From a checkpoint of a small model that answers yes/no questions on an image's attributes: encoder patch size [8, 8].
Rows from block 5 of the image encoder of a small model that answers yes/no questions on an image's attributes, named by matrix and row number. Rows with one number belong to one neuron. Each number is 128 + 24 x the weight over its row's rms, rounded and kept within 0 to 255. All counts start at 0. Numbers have three digits each.
Before each neuron's rows are labels from the 100 images, of 14976, where the neuron reaches its highest value: "place" is the part of the image that holds the peak. Only what is clearly more common there than usual is listed. The data: photos of arthropod specimens (BIOSCAN-5M). In brackets: how many of the 100.
# fc1: MLP up (encoder.blocks.5.mlp.fc1.weight, 768x192), inputs 0-191
# fc2: MLP down (encoder.blocks.5.mlp.fc2.weight, 192x768, transposed), outputs 0-191

place: bottom left (44)
fc1.75:144111126091158102125133149103131119122105126109153109150116181149140173121146092121094132109155152161110120124130171115171085102161143140142080154149142100149127094148105161131107145139126139074141115103144157084149125125130158133103113140151169125132135142143129138132179093150094107118106141103138111065207139118134085141155111152139095164120176129124112114115128138158127090163117165120088140142112096172124122138107101168156141141134121108098142127125116153157155112141119139098137129104148147123163125162146098086105107104155134149118166103136094091118125129117147122149
fc2.75:169153132110148137131156152102106096144117134157104139141130141141171143141140151190061133151109149131103149135098137138108189154131110126121115130147094099138089128099112127136094134132095141129155177146119128117121094144158123161174172135111152114125075144147166099113150101102128100156115112158152109122115144174103159151062132107139150123175125121159176136147108137107113175140098132124155143087104143180109123159138132118119138124135096127148127121111153097115116126089134099102145150080145120109091119114130130103139169148100135137103103127102092125132147135146100124105

place: top left (34); middle left (25)
fc1.422:099153125164093127131111088158087130099111129123124110108108119118087126147154098097132145123155121118102122096152144156151116100114128148113140094146139086153101096179148130118098089145073145128145165150130118139150150099134099141152125162155113141116111108081069103178177174141078127139146171128110121124139109164129108138125105114146146116116113121134135146145138130141141136134103110168108105157149088126160103116172084100140099160137161088114126133137135143130087110107125119124148151141128133093138131149092127161094099151169109172141146106154113161135155102074122118139
fc2.422:068157165156157131120140127108144126130146102154124126131152153094110091098106131141133068106137163110130117119089134131095135146125125139161180144130073080104153122127061117159109118115124139098119147126110147109159130100116143111174154116141189101147163133142185137109154126152087116096151097130149131169091120111103132161122182110077141143135171133114138124171139142098130151154144113116125123093095177152155132083121133120127153125104126136123110122111120113151128115131088146151140135167119163153142144134133157129139154117128124133159102142129121105116126078152100142127

place: middle right (34)
fc1.611:121141162091095181148136152103135172108167151095147133118143130143137111122110125151151134150137168119120150094123073146097084135128119079124169124115144079121109105127127103111137103151133127142119109154113108110093103135152192129115078119119141139138121131165144144122089138106088131114207127091119132100136129123118137127105167103148094150130104132178161132124126154115148083135119165099118137118133124108134111128124135166101113116117089117099106188114136140133126143075146158153141168099131137160068127170117151111109147123151133144127111146162142113111144141136156159107
fc2.611:123111145135134099068115107094124140121132112151128146127084083155140114118159098090099147075115167113164085140135163151160116139135131124118129105105128151157118120119154116125113130113087113106128166144097159153161095139132109097124133139078122120130077093108158121146069098108123144143177163156116100141106149143130147104141128163153126153116136131117096126139130133105094182124132093125146165148113131127115109137134175128133129095105123095172146099147176129172090137152164131109126136144116103129130102122137114109148147147139121093082105112155183141157157123140084106160

place: centre (70)
fc1.440:094132098120183124118127163112148133128147127114152092157102137110163085165153088157100125149130159165102096089159120166131135122128095097133119160091104107117158131112132133149122154106147149160121132134152143100150107184125117108127159134131123116143173141078121122104153132059161129155104112169137145154128117094125108089069122128111150099107115061151084128133107136105131124134140118149123142136149115136145107100090145113125168118081095104085138139120161159133160140136123155117129139185125148144177132124094130120144104151158129123126154125145146149146142108131133165132
fc2.440:099089149130130166125130114126126159098190114153137158124181129147116135112071123107138097117112117053117134134113125109102135185124181137143146089110162141123103124136124143121114119133091177114149162124105141140158102157150106163121163122134135121128097135156169105130113124127085147113167088143086114113117155094117142111154148156104106192118134164112125124175180129139152124164121143130143088091082070137102114113149134131122104150113136139128105102118136131138142098101136158143137129122141127169110122111156133113150123090134116157106110115084131112114146151100142126138

place: bottom left (40)
fc1.586:134146075070130084164170126112102148132117134115148118152142187114145140128080095115085136154140138148140114095132145114147131169147113130131134115163137129166159098154103155133100132114127117162110160118173127101138085138138064125117127084129127119148141135116128146083167106082105112148104107126134151133146125104156104127145135129121118133124160144117116118111092162110129108130145172107106138179135130144103139154182157092120111145135087110068159141121104143180129129113130103145138137182135132143163144151156083139102108127145124118147141113116106122093106136087131147095
fc2.586:132129149132161133090108116107130102135128122164167119148136104160107140105153121173132112133119122123106128126129118114116140084136151155103103191131113171084109128112115097134123117141076154136138185157109117132132110141090162158183164173108121146114105122153148098122133131117157104123144107132132118127156128125092161152122163138097103150103108080125149138136155148128124178139099094144151105070130134148091111157159126116101153124160172153175113126099163139085103134135104114120096124107120100149094101107142103124147140169101153098080111139127175137149137104153112155130

place: top left (50)
fc1.378:121140155094155107116126086126142168156124128106106118121110126108105144121120126122080170098092089114137143120114135135152131136162107124139131131123089111100158131150129152125197117130115130149121106111120100144123112130129124116115144120128114143146172132090126203143115156134162122136112110176158161098113115146114096144131145084116167157135108135173135104142145086103151086120097116121125166080170108132130100099154141130144056103101161125121136131111109154137126135105114112161151149135130142088150134112124169096110142134117134143148130133069118180151161075099102102167
fc2.378:172110101110085114142104141158157118185092109128107104105083134146103140181137129113124157151138137103129074155096125103131131082118090150103114162149139122116166114142076124136097138164109154095124131123150131124127129152122168088146084122101139132138117145142138141066131143176151088097086168136149150139140133127145141117128101144122127132167125139131138141129128136142097131171131136130163128162095136137099127091143131130138149125140140131114123140122138131129114114163107116137154109093090085130156138141117110183093092122160132146152120107135063080147098162172120154110

place: bottom left (37)
fc1.20:138142108125179118140122118105099136139143170103092138123125135120150118090147117163096135133140148106127096135127120109140111117119126091114160160156123123168056138129152127129121142131141124153143081138150138130151137132120160149121125115123109166105100154163096154125139111136071133146163141071158134099129112087129107145138107114139152196147116120123109100131109139133136150135155161148092124133134136140093090123158137125137162101132076139098145151116090095114122134095100110104108166102158100082094135097115087098144120090165166138140135151134125091125164116078132091180
fc2.20:120140135177084080126158151114093144113111151167144082114148169102140122167121121160094118122157168118138148114128090148117133129109104147125116130117097133128135166148112142116081111078147100124116174122085123117141136132153086136143123146155157129143096156134142141136183087111135074122141111097154126144153105130116134139101129086066140094150144125091135140142148147109159138132098125156127153052095095122129122171118122128129142142118166157130120116122146091135080103111128143173083137089143142127124109136131157151145172122100130124115139143146117104146159127095103118117

place: top left (57)
fc1.312:121097136101092118117126103089137131057136138149121092119089169109135112077160137136109160113149141136112077129131142137142136093118125156109128136139132164135183104160186149103128115150150114138103125129138106174158138089100109112141116125156089180136151120110129095108186095155141114097142127132096135124156137110151099115201137104112138143132153142103118109145127133124113094125109135094148191105139102142123110118121075113138100157144103154119156111130152167150144074129129104141147105143130129114148120139123075106117142142143126130131149111087083124116141110129140147160
fc2.312:132133130165169137140149147174133098157102108121111136134174125119119147144081130113110123135122130134096148135135158149097144140125151126169150128073127098112095148133069111151150133112160145127134141138102143095147103152125167164165137152127155116136108109139149156135112166155106108171127096118140106088072088139145105115078124096121124113141108095150150169110129119127111128146120127142075117116083129171114114150122104137127132112071134152109133118110088126145124141106105123129099141125111183108165125098137194174129076082122117127133109095117133121135103088148124101108

place: middle right (45)
fc1.756:146137115159154129139127107101094135123132101103112164089118151136143106139133147134166128168107148153092134131099117163121096122109168145139154141110119116165076142148139120124143118122117093141130132165141137152122141124113110178132150102120111134098086129123094124137154176170088127175177096130107154135154159129116079125179154083118103143160119109127107148136153118119145119143156117170130093108136099090149113085151102136130130132136139166095089169116098120151127140106112144127133137112107113117184140121139150114152168134174155125113140142126158149162124181074123082161
fc2.756:144140129146064088127141156149129167143145150153138126100131128120142142125125134110103167107182105089148108119138097130144149158105132143120133089118104112098131132128159145079121113095128136135075141138116114123134139148130065146171147136108141115120131156091156146080125114131157106104150106143148152120112136134143102124148166135073177107169160101107126142132137121115059161120145104136145146121082115108094119134073122136130117119128188126092102105133126115147071091120136151127066130162129140106127134125135119114167144134097096160104128118129107104134102114142125104171

place: middle right (29); top centre (29)
fc1.309:145115133104161111137163101136090089123118117143137129124135124085144135155122110167142155121121121175125153104077181114126125111115095148157159113142126132131142105165131112147123138148139119139129107095120158203159095083107118124191078133101143125126104119095082142101182138123140150166179125120114098149130115107116154121147092134097106117116119125181109126124105123133185100144153113153107120135133102101115131109137105153099142129114119145090128140094129156151179121154113100139152122115140135163159126136129067160115142121125081102160088134120109113152120117114092114131
fc2.309:065120091142129120116116150125157148096113114116162099130164137121137099118139111136133052110119164099127129084176097103143146173115126129139146144125129123124127163093073112148153115089113139099124129141160175104122104134157149167110135125177104122133107132127177114140155139097137088133111096125131181095150146124111134163114126166110143171143149125133163110162127116138126141167118109121104096075134168139112130160117110093127105126157144186092096128153151141103105096109141134125099115076119155112097136096123138134113095149145122121125102129127119148135162148127099152143

place: centre (44); middle right (43)
fc1.757:140095104105120116118127143122174119121137152125136078140128099120136106122124067159098119100127138141107121119099100146127123124121119059149086133121148121141092141131102119151121128122140125194158122155140158112114076152103108108105144097144119180134097133114131162118133115120153143075138131140111145164139124097089168107133135130151119186129164153161134092145113089146154093093171116143127139148065136151141136138153164149143126109102126114139142151103100098122135149107107140160121122175144183123131161150133128107093093154129087151128130159175129111108164110117143116141
fc2.757:130135123167160126138129162132165191125112113128091107084119148107095099135136126133132096164091129168119141072153126125121121118131124152132159108098129178125124142092121130126147142108146103076121149118098136213151118121141173167175114134087141129155093134150117107118118121124109131108165072123125123117125140114111147131104116078114122154151123155096098146160104168121197134171141102128141125078116101099115126147116107151128115109097165115124115129110136137147104121131128123136102161136121098133138106091102123119123137113141102119099125066093128142166142141142092128107

place: top left (35); bottom right (33)
fc1.434:136069092136147166162116131143117130136105160137114111102113163098093135112142104112094142109086118132139139175180138105124122130171122153098133135135103116161167144157108144128131118121128134130128085062143111099141107144110127091107094127125135117132158170076151110100110138135155127116129101123111173147114150118134129141187156080091120170185107128136139161146115111124089132137131105139145143102135117113154137095137142102146099122102135188106113152100100097149157102103134098134142119100115149108118146138137153148112172134145145124094139134127115133199130077124104140129
fc2.434:111181151126134104131146126168142138167120107130175149146149136170174151140062153115104155136143155091111112080073143128104138150108112109158104149122151112093153133124079110156143130120134156067119110168144130117135114117125121127142128131096140148156092126130131156107128140171129103119129135157162125097126124150156108109081120126111167142105117125126141113109134140131121086151124140138135140138127130166122156145121069143152147142171140145094116110133139172170114134148103104122104111142094122084181133097135147149119075118132105141191135112111082121147106159140132160134

place: top left (34)
fc1.726:129134129145166151101143107103101103119125155108123157166108133129126138127145169122103112138097117155149148155169134103130139102100127141103151100115135104169131112157133159114136142097143090115129109138134181121139128135130091172142121131154118156135195050142132135142165122121127098106153127119105092127142108149090101105115133083137108171138142147146089144132157151111117138126150143154087111150166084141157124128113123101128138137156135149137111131082140171172122104130156099131084123099127168172148124134054132150120134155128130131095126129119080111093148152157106158169
fc2.726:107149133177148112121137163140160144130155075141159102161143121110184130156170152130127159113135150120141117114135124098088117120120123136110137114150108142168133081117113119123096105158090160114134142157116114113137099136165142155099128128104148138161107151131174114084139107122131106121125092146151118103102126114096146114137134145129112168137168127138110128133103092162067137145098097134154109097123131120112170153061127101079108128126130141154138119122099100157131124153100105121080154084103154132151161142115163111115124120139088120102062158117119119146141141135106165177

place: middle right (31)
fc1.241:130155104112143108141114095072078145087140155143115114135119139123127101147155145119113181104108093125127073149138123091164119129135141141127151135125108165159114168156117149100151137129125130124155127093168117143166117103090108111134133093100087152151127130108128151123137111137131158110127142098104136091154135096116114143174151133113148134172168158081113079126170081096080102162101140107103155125117096149130113095162079133144095166117146152131158110093132140142131146115131111127166123140104107124133135126063120126099160112142091111130130143084105121153128124116113113161
fc2.241:121132148123109122135113147207163104138090097136120117115162149159133178098085118128102088125122134117103153146111163141120141158129137109116070158100123107099172086136088111166134119142151154149084125159124133123077137151127140165128116174138159129145119102158138128109093151160140128175091149149128131151105132143155098090096132104108136124099099097169139161099108148137116140142136109119107168129099132148096129155109118148133116129141136154104132132113131146153132102151145125138077127140117181090166165142193151137116077135143134097155132100143128123143121115119144129120

place: top left (46)
fc1.497:109138112136124098154115149176117129141128173132102157120149076114131121131123136141097186143140135119128119104102134095101091155103128136086111154143138156101128124126115128122137142122096108104107157152185078105120127130107114088124091099082133142127098122138095089145182100112145143184154181102128140144145174102130085115175112109129160140113107163148137151175157155148097107127132130188140120139145152120092134135143141143134142133106134133126159114113116161119124101117118129154163122150105106132151164107128114128108072129107141164152106169148139135099089147098135137169
fc2.497:130130154135124157117163084126137118130117134120149113108098119093139102122174139137147143126106126112114083118117120168149124111115103121151155111100159108096133144146100105123105114142122058131104101137126105106102160079130113165166124129153096131136096127151182141124104145138133120103164169148100102106104142109145158147140161123139122154086104110144153157153166155131139158148117126126120107080116176100138111153093132108152151147170122140122110104135131118124123141163119093108121111083100120082154116122102113144183138121130079100109143090161207126123157156152162106133