Rows from block 5 of the image encoder of a small model that answers yes/no questions on an image's attributes, named by matrix and row number. Rows with one number belong to one neuron. Each number is 500 + 25 x the weight over its row's rms, rounded and kept within 0 to 999. All counts start at 0. Numbers have three digits each.
After each neuron's rows are labels from the 100 images, of 14976, where the neuron reaches its highest value: "peak at" is the part of the image that holds the peak; "responds to" is what is common among them. Only what is clearly more common there than usual is listed. The data: photos of arthropod specimens (BIOSCAN-5M). In brackets: how many of the 100, against the usual share in percent.
# fc1: MLP up (encoder.blocks.5.mlp.fc1.weight, 768x192), inputs 0-191
# fc2: MLP down (encoder.blocks.5.mlp.fc2.weight, 192x768, transposed), outputs 0-191

fc1.605:483513473504535503481509487521540479484519506484503533537539508564503508503454514478490521531518521495504525484521534515489496502518505508486492520500512447463465457488485458482515469471527460456500516418445488490501476502510505574508486543474514506526486516492482483500510506512489504510504517495503461513545547490489488525542540495453488507475491521495473470504511453494550454523516508477473495474471507539506484490480490477480508500490491510440486514504478477474504497474516504479471496496513520511548476496523473462477489511530552461486475432492487492489468499485481496527
fc2.605:497496514530484503511523513514503459516465488546494535513491480501527500473496493526476475543498505471446507533457458455494495500495518491526442494487498519500518485547465483494460508500480540471481496519497492512506509513528459549500479475506512450495472515474504487514472500492496507522520497503482544427529530514482508447474495534522473538490471516487540526475563508510507515496467461569557542483485473510477508500494504542469515486500496530545502488501510554515484454496482493483499510522493509517504503507500468538537497502451454531471503505450513498495505506505507500494
peak at: top centre (41 vs 9.4)
responds to: order Coleoptera (46 vs 16.8)

fc1.733:473499521472498467537493468504488508522474549439478487510471475478499470479511507502522521524482496498479460547488522541481513492469474505467521530483499512492517530485541507517527524509462480514514462500474511479494460483451504449532496490488448541455490477482489545529525474510506483491537536511469494510468474527526461514457496486482495493467473475515460513503499522524512485498517487488499549524528481483516467486500454526502553517475518561528512522495445570534499472495546510507498512505474487499497516483465449488503510507477479496491538537509482502502522499508476492497
fc2.733:546483496497533494521515524509527470540492457517475523471527529510451441532506501509498474514513535522543490443486450459553521516477479512507525507489502521536476471521467518480459499457486508535473539492536502482482511527481526483531480478505491499528466492503515531463531514476483515482472489517492518509465513476485498521533493519513509522567538535495525514494496508541526464541495471476477514552448473516485507449522468490453478502486515484488475499473501464513507508510495519507491492463485491507537494508494485516464451509546543492485498477515488475500501505508481533479
peak at: centre (25 vs 6.2)
responds to: order Hymenoptera (44 vs 20.5)

fc1.694:516468506518511463519521511469545499508460561497505466520492502523480476521493493497518498481527464558485523479494507484461495476537505485495516501527468511506524508456480462566468505486516504489547533510524517499508509510522481506487445470514515505460457507482478498527480472479468504469503526488496474521531517494506482510497477532536537528446516528507518483480482493492511537444487527528455489483491527466546497499522459500521529488542503478520518477459495497492529496511525488507525524520519516485472564491494480470498438503517491467481479516552534473501481482481489552496
fc2.694:494507486503505490480487495494495526510471488512525478527508508483503461514473478499489480488498519434515518513492549526469508542484534544495532477455458499491497494536441488562477441441487533524500536500490524520512490502504546534509493556463476510521519543519526504471493472516473472497524466520524498488464466499471474496533528513472543517508545496443478535535521502497501513496502493515464481504475478555506475498512483446508516510495522500504504512474495497506465455503494515546467493477502499517527491460521510516497460479529529507501483460505528483522475491498448517490
peak at: centre (42 vs 6.2); top centre (28 vs 9.4)
responds to: order Coleoptera (81 vs 16.8)

fc1.339:498502514526503494520508538449474466465481515473494502512513495523517493481488550523510491495508547519479529516478508521488507505512465479465502499548518543477492559521508530521472520497490478481475447519487537473499477482496506490489464475513540501476491558555493510489503472444504497468471522526519501485549489513458541504537502523509514541469466517470484497492497494484507498522505467530444479532484557521545508520532521517482545544480491483508488467503542515479516498468473495481509476487525495509489520522458505486530474482498471492476521563525472509488458493481509541501
fc2.339:533475533478491537491448489554474477496508521487498497491536476512476502514510488451472493448451539479473485504519541466480485543517507510514525514468492512462490477524498553511471484487504526514490517472503500561502492491486535490497434518464523474507499528515480478498466490501489487570575514494504522498484523532530441521502502474519575463502516546517492507512472530475514498519488497505516481520473468520527482490502496472550508524480524466478499489487505513504487526508501500514514484514539501484493493445512531470493482495539503509514504485514472490502461478500452508502
peak at: centre (37 vs 6.2)
responds to: order Hymenoptera (53 vs 20.5)

fc1.318:519476461518500459492458514489479520534530512534474486477473551451477539502457482466502498446507489484481464463468554488512497484464503507531506507492479476512549474465523489499534510501535482525503500486516507500502514491513519522508498555472534516488531481464481493496498529480478493519532527484475499493507497515476483485505519495522504436470504470498509527537499488511454548503440521534478466532511550518538507508506468466509485497524523485498521521504493522537473499484551514509483528479481447474503486499467506479458521467496519506491494512558498516468485534491526549476
fc2.318:483498530477476491472483460525533519483481483507448497453540464538496480506507467518511468510485523493542484487517498518521502509465499495491489497481516471519473513468482510509500528524506484464498548537488500535506496523566496520533522489490513504482503473536508459506455513504484532487467480494514517476495487491510424560518493513530504522509506516465481498544493529467506543501507473479478482503500469496476446546469481499505520546506480479495495500539515480504456541492503503485489473514462494481506493516473526557521501526510520480513500488498494533545490517539520442576
peak at: top centre (35 vs 9.4); centre (34 vs 6.2)
responds to: order Hymenoptera (43 vs 20.5)

fc1.637:538496484476559518490491517530473511498513473460468482508443508509507479509510503463493519501528505513523485482528509480481501523515524498475491490478497525508483470483506486482454492463486541540488509466485517507510507478539514522535483511507466506531504467513511496477477493481493528521515517490504477523528516507497478494544486526495494498500498503526462517524497474584478570495508491519433487513515510562502477457531440484499503506492526491528488525477501513462519493441528513494573457492529481491508524531447463493470529526539524505516486493475529481513499472464487514473
fc2.637:490492519497457497499464441509491515488473500527523479550458529506495512488512495522557470490501527431503510472542551509515494538432478517505498521505462461479541500485486472530532473467489503460458473495484489504514498469509533476486504533513500484543482501526534491439460517502506454484493519519543476452486515479482477507485515526493520501530531524514512548536483481504466465490504493513490491471495520527491535482509529456492440527508512535484483479475489502499480530527513491540507507481521500502533510516458527518496496513512493493506487531515460486542479490503523492537
peak at: top centre (37 vs 9.4)
responds to: order Hymenoptera (43 vs 20.5)

fc1.562:504466524501540475510516496501534496470487519476477450528535489509503511432490487483474487504490517495520467494495518474495510469555506460553515480486484485489548501547528519502467488497494546536513518498530496489513506538465430497518497503528501504468486543462517514495507478494496523528478445533504486544500480489472508446456467499485510499478551503495472507514463437539507471470525466471500502483488496473494504487522528487475531476487505474493537529499526506480552483456468497501507560498495502527533498501485479475500450492527453492497497504498495482479498514468494504474
fc2.562:501501579503502522518539524487498532549457457480512497512497494504499463507484514469505473506479509501473515468500491454478532559526532536509514487526494533525528484473502478516469506478470527454504526503487507483515491485525507553536499479532483484498478519516470472459488479475463480493558492510486493490498547482460495537504521511506489513446485490484529532562490503497546493494479493538506517494454452483471464517512505519468506475451510525495515484507495511514487486452524502494535510462503466535497483500499531455523509483508492539458498458497491497525488531466465491496
peak at: centre (48 vs 6.2)
responds to: order Coleoptera (47 vs 16.8)

fc1.92:519455540508493523473536504461480496435491520518492489518518500484526469473485491533549532524524553516468520473481496532500489510478480515485501455511543531453442454499498497479529467487489512508502495487529493511504495538459462478495496506515509481473474557547529493524553482480471494547504475498514475500483523519460499529489504476481515508494485498482486487515475493507505538504517478514520489533492507513546503508507466519460543518519465493489529479506513533511484532503487495527522462473504496541494543478532456541482498520503509491457534551519503488487460512532507540538
fc2.92:496465488494487525518492499472563520520501502559470486501492513495485457501499490510519500440489496491514469515499484481442511538476520511480490493500470506478482476521453521494518451499504519539498529473530499565514484531520478453515503503462518510465503516530528486480516512463482475522479513537455524489495447493503489469534526491490481503521482514491498527517503518486462483510489464500507517536439491530491496480514551512494505491523522504486497496545529489437526512523538518547504507468478485494496475469485507509511432475526527541536471474486498502546486467532480509467
peak at: centre (39 vs 6.2)
responds to: order Hemiptera (49 vs 11.3); family Cicadellidae (28 vs 1.1)

fc1.177:475475552475548546507503506469500524479510507495482522492487481461483484479501490494517465498483526506500492494504507517463457486463515498517516517534507461473465529493485509443500465469462496519473510504478489501521536522503521530478494548514508501501474535474516472509469472481504513472502494498430526494499499544457466530458468475496492476530524540528481492494545500559447512550479555464497487503487519527489491450506550513488508524511475532506480495476494519517536488492539483489523495504504504503473507501481454470493515487448503507444512497511517449510532511523470478492
fc2.177:488535464540508480494494480479494478505489510475507484520488520518507499517527509514485504495524499506499509473510505469500564509487483538505453539499510525488518488517488461526520483480487530491544532528514522497472453480472522507565520520522485494489513478519522512483523493542526471492473499492545513508503500461495580486500511512457533579475466442463532491498502506483536494475526429509506475494516499521507473534471473488491487480501528505509537499514544483493454526508528510495487509456481545492532490478501504515506478501505503477547459481478497547467474468478506543513
peak at: centre (44 vs 6.2)
responds to: order Hymenoptera (43 vs 20.5)

fc1.494:481464519475524484516529483508550526516501519501495484518539483530463464532497463494541472498528475506492517468510541523453498504503468493490498550516501509500532475468515443557468517465531505496527543472494520474504524552503520535498493474533495589484495509477502480484507474483471507510490518472507476519519525466475501525504500506530507505468514508531505495513543454516528489476451511486488447507504493508549483501485497485535541533544471494510479450486502508501503497490530478512464492513495499497476512468508508462497459524529498464470465514523533522532480502483467535509
fc2.494:516490504488482491476518481483493503483475456523534526501492521484501477521489520506501486498482529453500534517488498515479527524495557503467466497461502507518488460541449474533480481479502510477466508503459478557493494547537518568501470478479483482517491527526484475506449469497497496510509475486470534448490469499479469495550479494490500493488514552448478557494570494482505493484506452515520507509467475507494476523523520523479499520454531498476516513534520516501454458490476502488482490457503501515516498496479519510533465515510489481503518466479575498493466504510513503529
peak at: top centre (31 vs 9.4); centre (29 vs 6.2)
responds to: order Coleoptera (84 vs 16.8)

fc1.183:531440501487501464503506505516553511503499524485463507508436475507522457493454502484482547517458520487491519477482484526483489487501490513491517530499543451473471497488516470460435458505498516476492509534487484484516474494488497517525448500514497505509487490484488486469523495537505537578519529486547505488529486443521540508530477502502507526519472515524478519530527515512486476558471527511496530516493505530501523493547522500516494491488464517489523488505526439479446505516514528503519516501487503496502510519488508460533473468524512484506525523500534481484509443455512499499
fc2.183:486517484497490520499482497470510516486486466510525522493503514498512479467505534490530477489516456488474475539506465518496493499487500529567501486481506470480530484519491503530504519485520476529506476501487503462490531450521464519458522497508496544489495486526547483497476529524568485445495499518496483441458525475564510501495509490483505485475503452533525520505490501491483527479491543494509463513539552494536508524497522487508510515544484492535505529529505486505513526556487494519473468461485557457504494472483520493483504499463437476509470456504540508482536534513506465488
peak at: bottom right (44 vs 14.1)
responds to: order Coleoptera (42 vs 16.8)

fc1.102:547468465515521520501497509456507463480484549506504473509500529452513481534470519473470503485502516475484517485558525498510490464502476487498489519492461503456497515475519500504508520502520492552479448515502494522475481481511471507527523502530479477491507541467512520512538459511468489511508522518509557559511497489540492489494455492512504488478503513549490503552491524530478495490516548472466470502464539547471483507538453480498501495495522478472504491502472480491536513506537498529550542509527475519535487526486501500523512481512512463479506504527477474560522457506524516458
fc2.102:462533511504504552462487485510511510493489478489508517514523506529488467523523485527547481489457540498526499448492521513486493498487497515527536513471489510503509493451448491536470451486495498488533508510464507495546504484492559543517542547495520528526512493561488519561459525471466529497522468507507486470496509520474537528477519484527482546523535486479511499492509540477463539459456470506546481453464486499501482499481512546531501543514539511484470496520508495498500487499524487484461482516488487468477512498479524507470504487503484481495516507476488502535497552488491501526
peak at: top centre (43 vs 9.4); centre (27 vs 6.2)
responds to: order Coleoptera (44 vs 16.8)

fc1.447:537432511491502476505502482469543510502495532486443512513448466505528430498467511477485532498459524477517527493471474518481510491501475537486538533488541468472478489491510480450424441514509515491507509527484505456502476495498501516546460489511469526503486475469500484464522494543508524558530531489518507501521496460530545494518470477483516522492499518510508533526526486516470460554500517522508528528484500517500510486540514514503499488487489522486513479535515437484466502530502520503502517512484520492503512507489482460513475494527498497497501522485537480501516463472523515482
fc2.447:490515478501506515491472489485506523476476452506541535492478522488498487467507522492515481483510455499476481541492471525494486498482522524558487474486504465485524478511490492532515510494522463527512470488487501464494532450500473517461525502505502546489497486528545474488486532539576488443485487508489475444459507473566501492485495477485504477476499457539514522494484491499485522478492549489496451524539542491528503513513515473502495510547489480524501528509509491502529533553497492511473465454498553463497501469491518498489503502470436481512477457491519513498526533509504473489
peak at: bottom right (38 vs 14.1)
responds to: order Coleoptera (38 vs 16.8)

fc1.728:486490481504487488472512515487466459448444530526515470531500517489514498500489473491483541499533512507483475525510481487513518498482453494468501490488519507492504515532497512480506492483511508500531495457538492489483469450495465514500487489492495534506511519484474545488567476487509482506509490511502489482520503515493476547528476510462469474497486486478492488534464524497478473534539536529499528480546499502520492464448474486545475506518529522446452522455505534532523451529481483464526510546543544504504479544501440486483496499525445474469504458493494490467502473479482496488
fc2.728:477490470473521504507514545488509508510504425501508539549511480486514481487489496531451483495473472467541518466499508493483506510477551519475503488503415502532495482485504500509500510494470498542489554538492527491501519528513495516489497538508506510496488509489562467469529535481476486496513464488524495497464531517460500500520520526481512520485519549541496485537498495506493537509517477473505471473451479500468523529565491527451526492494496507516521498506489498521446518471523503540458498479495469516486480492508532487495514512499494465452474518482498471542503489521483550545
peak at: top centre (25 vs 9.4)
responds to: order Diptera (65 vs 30.6)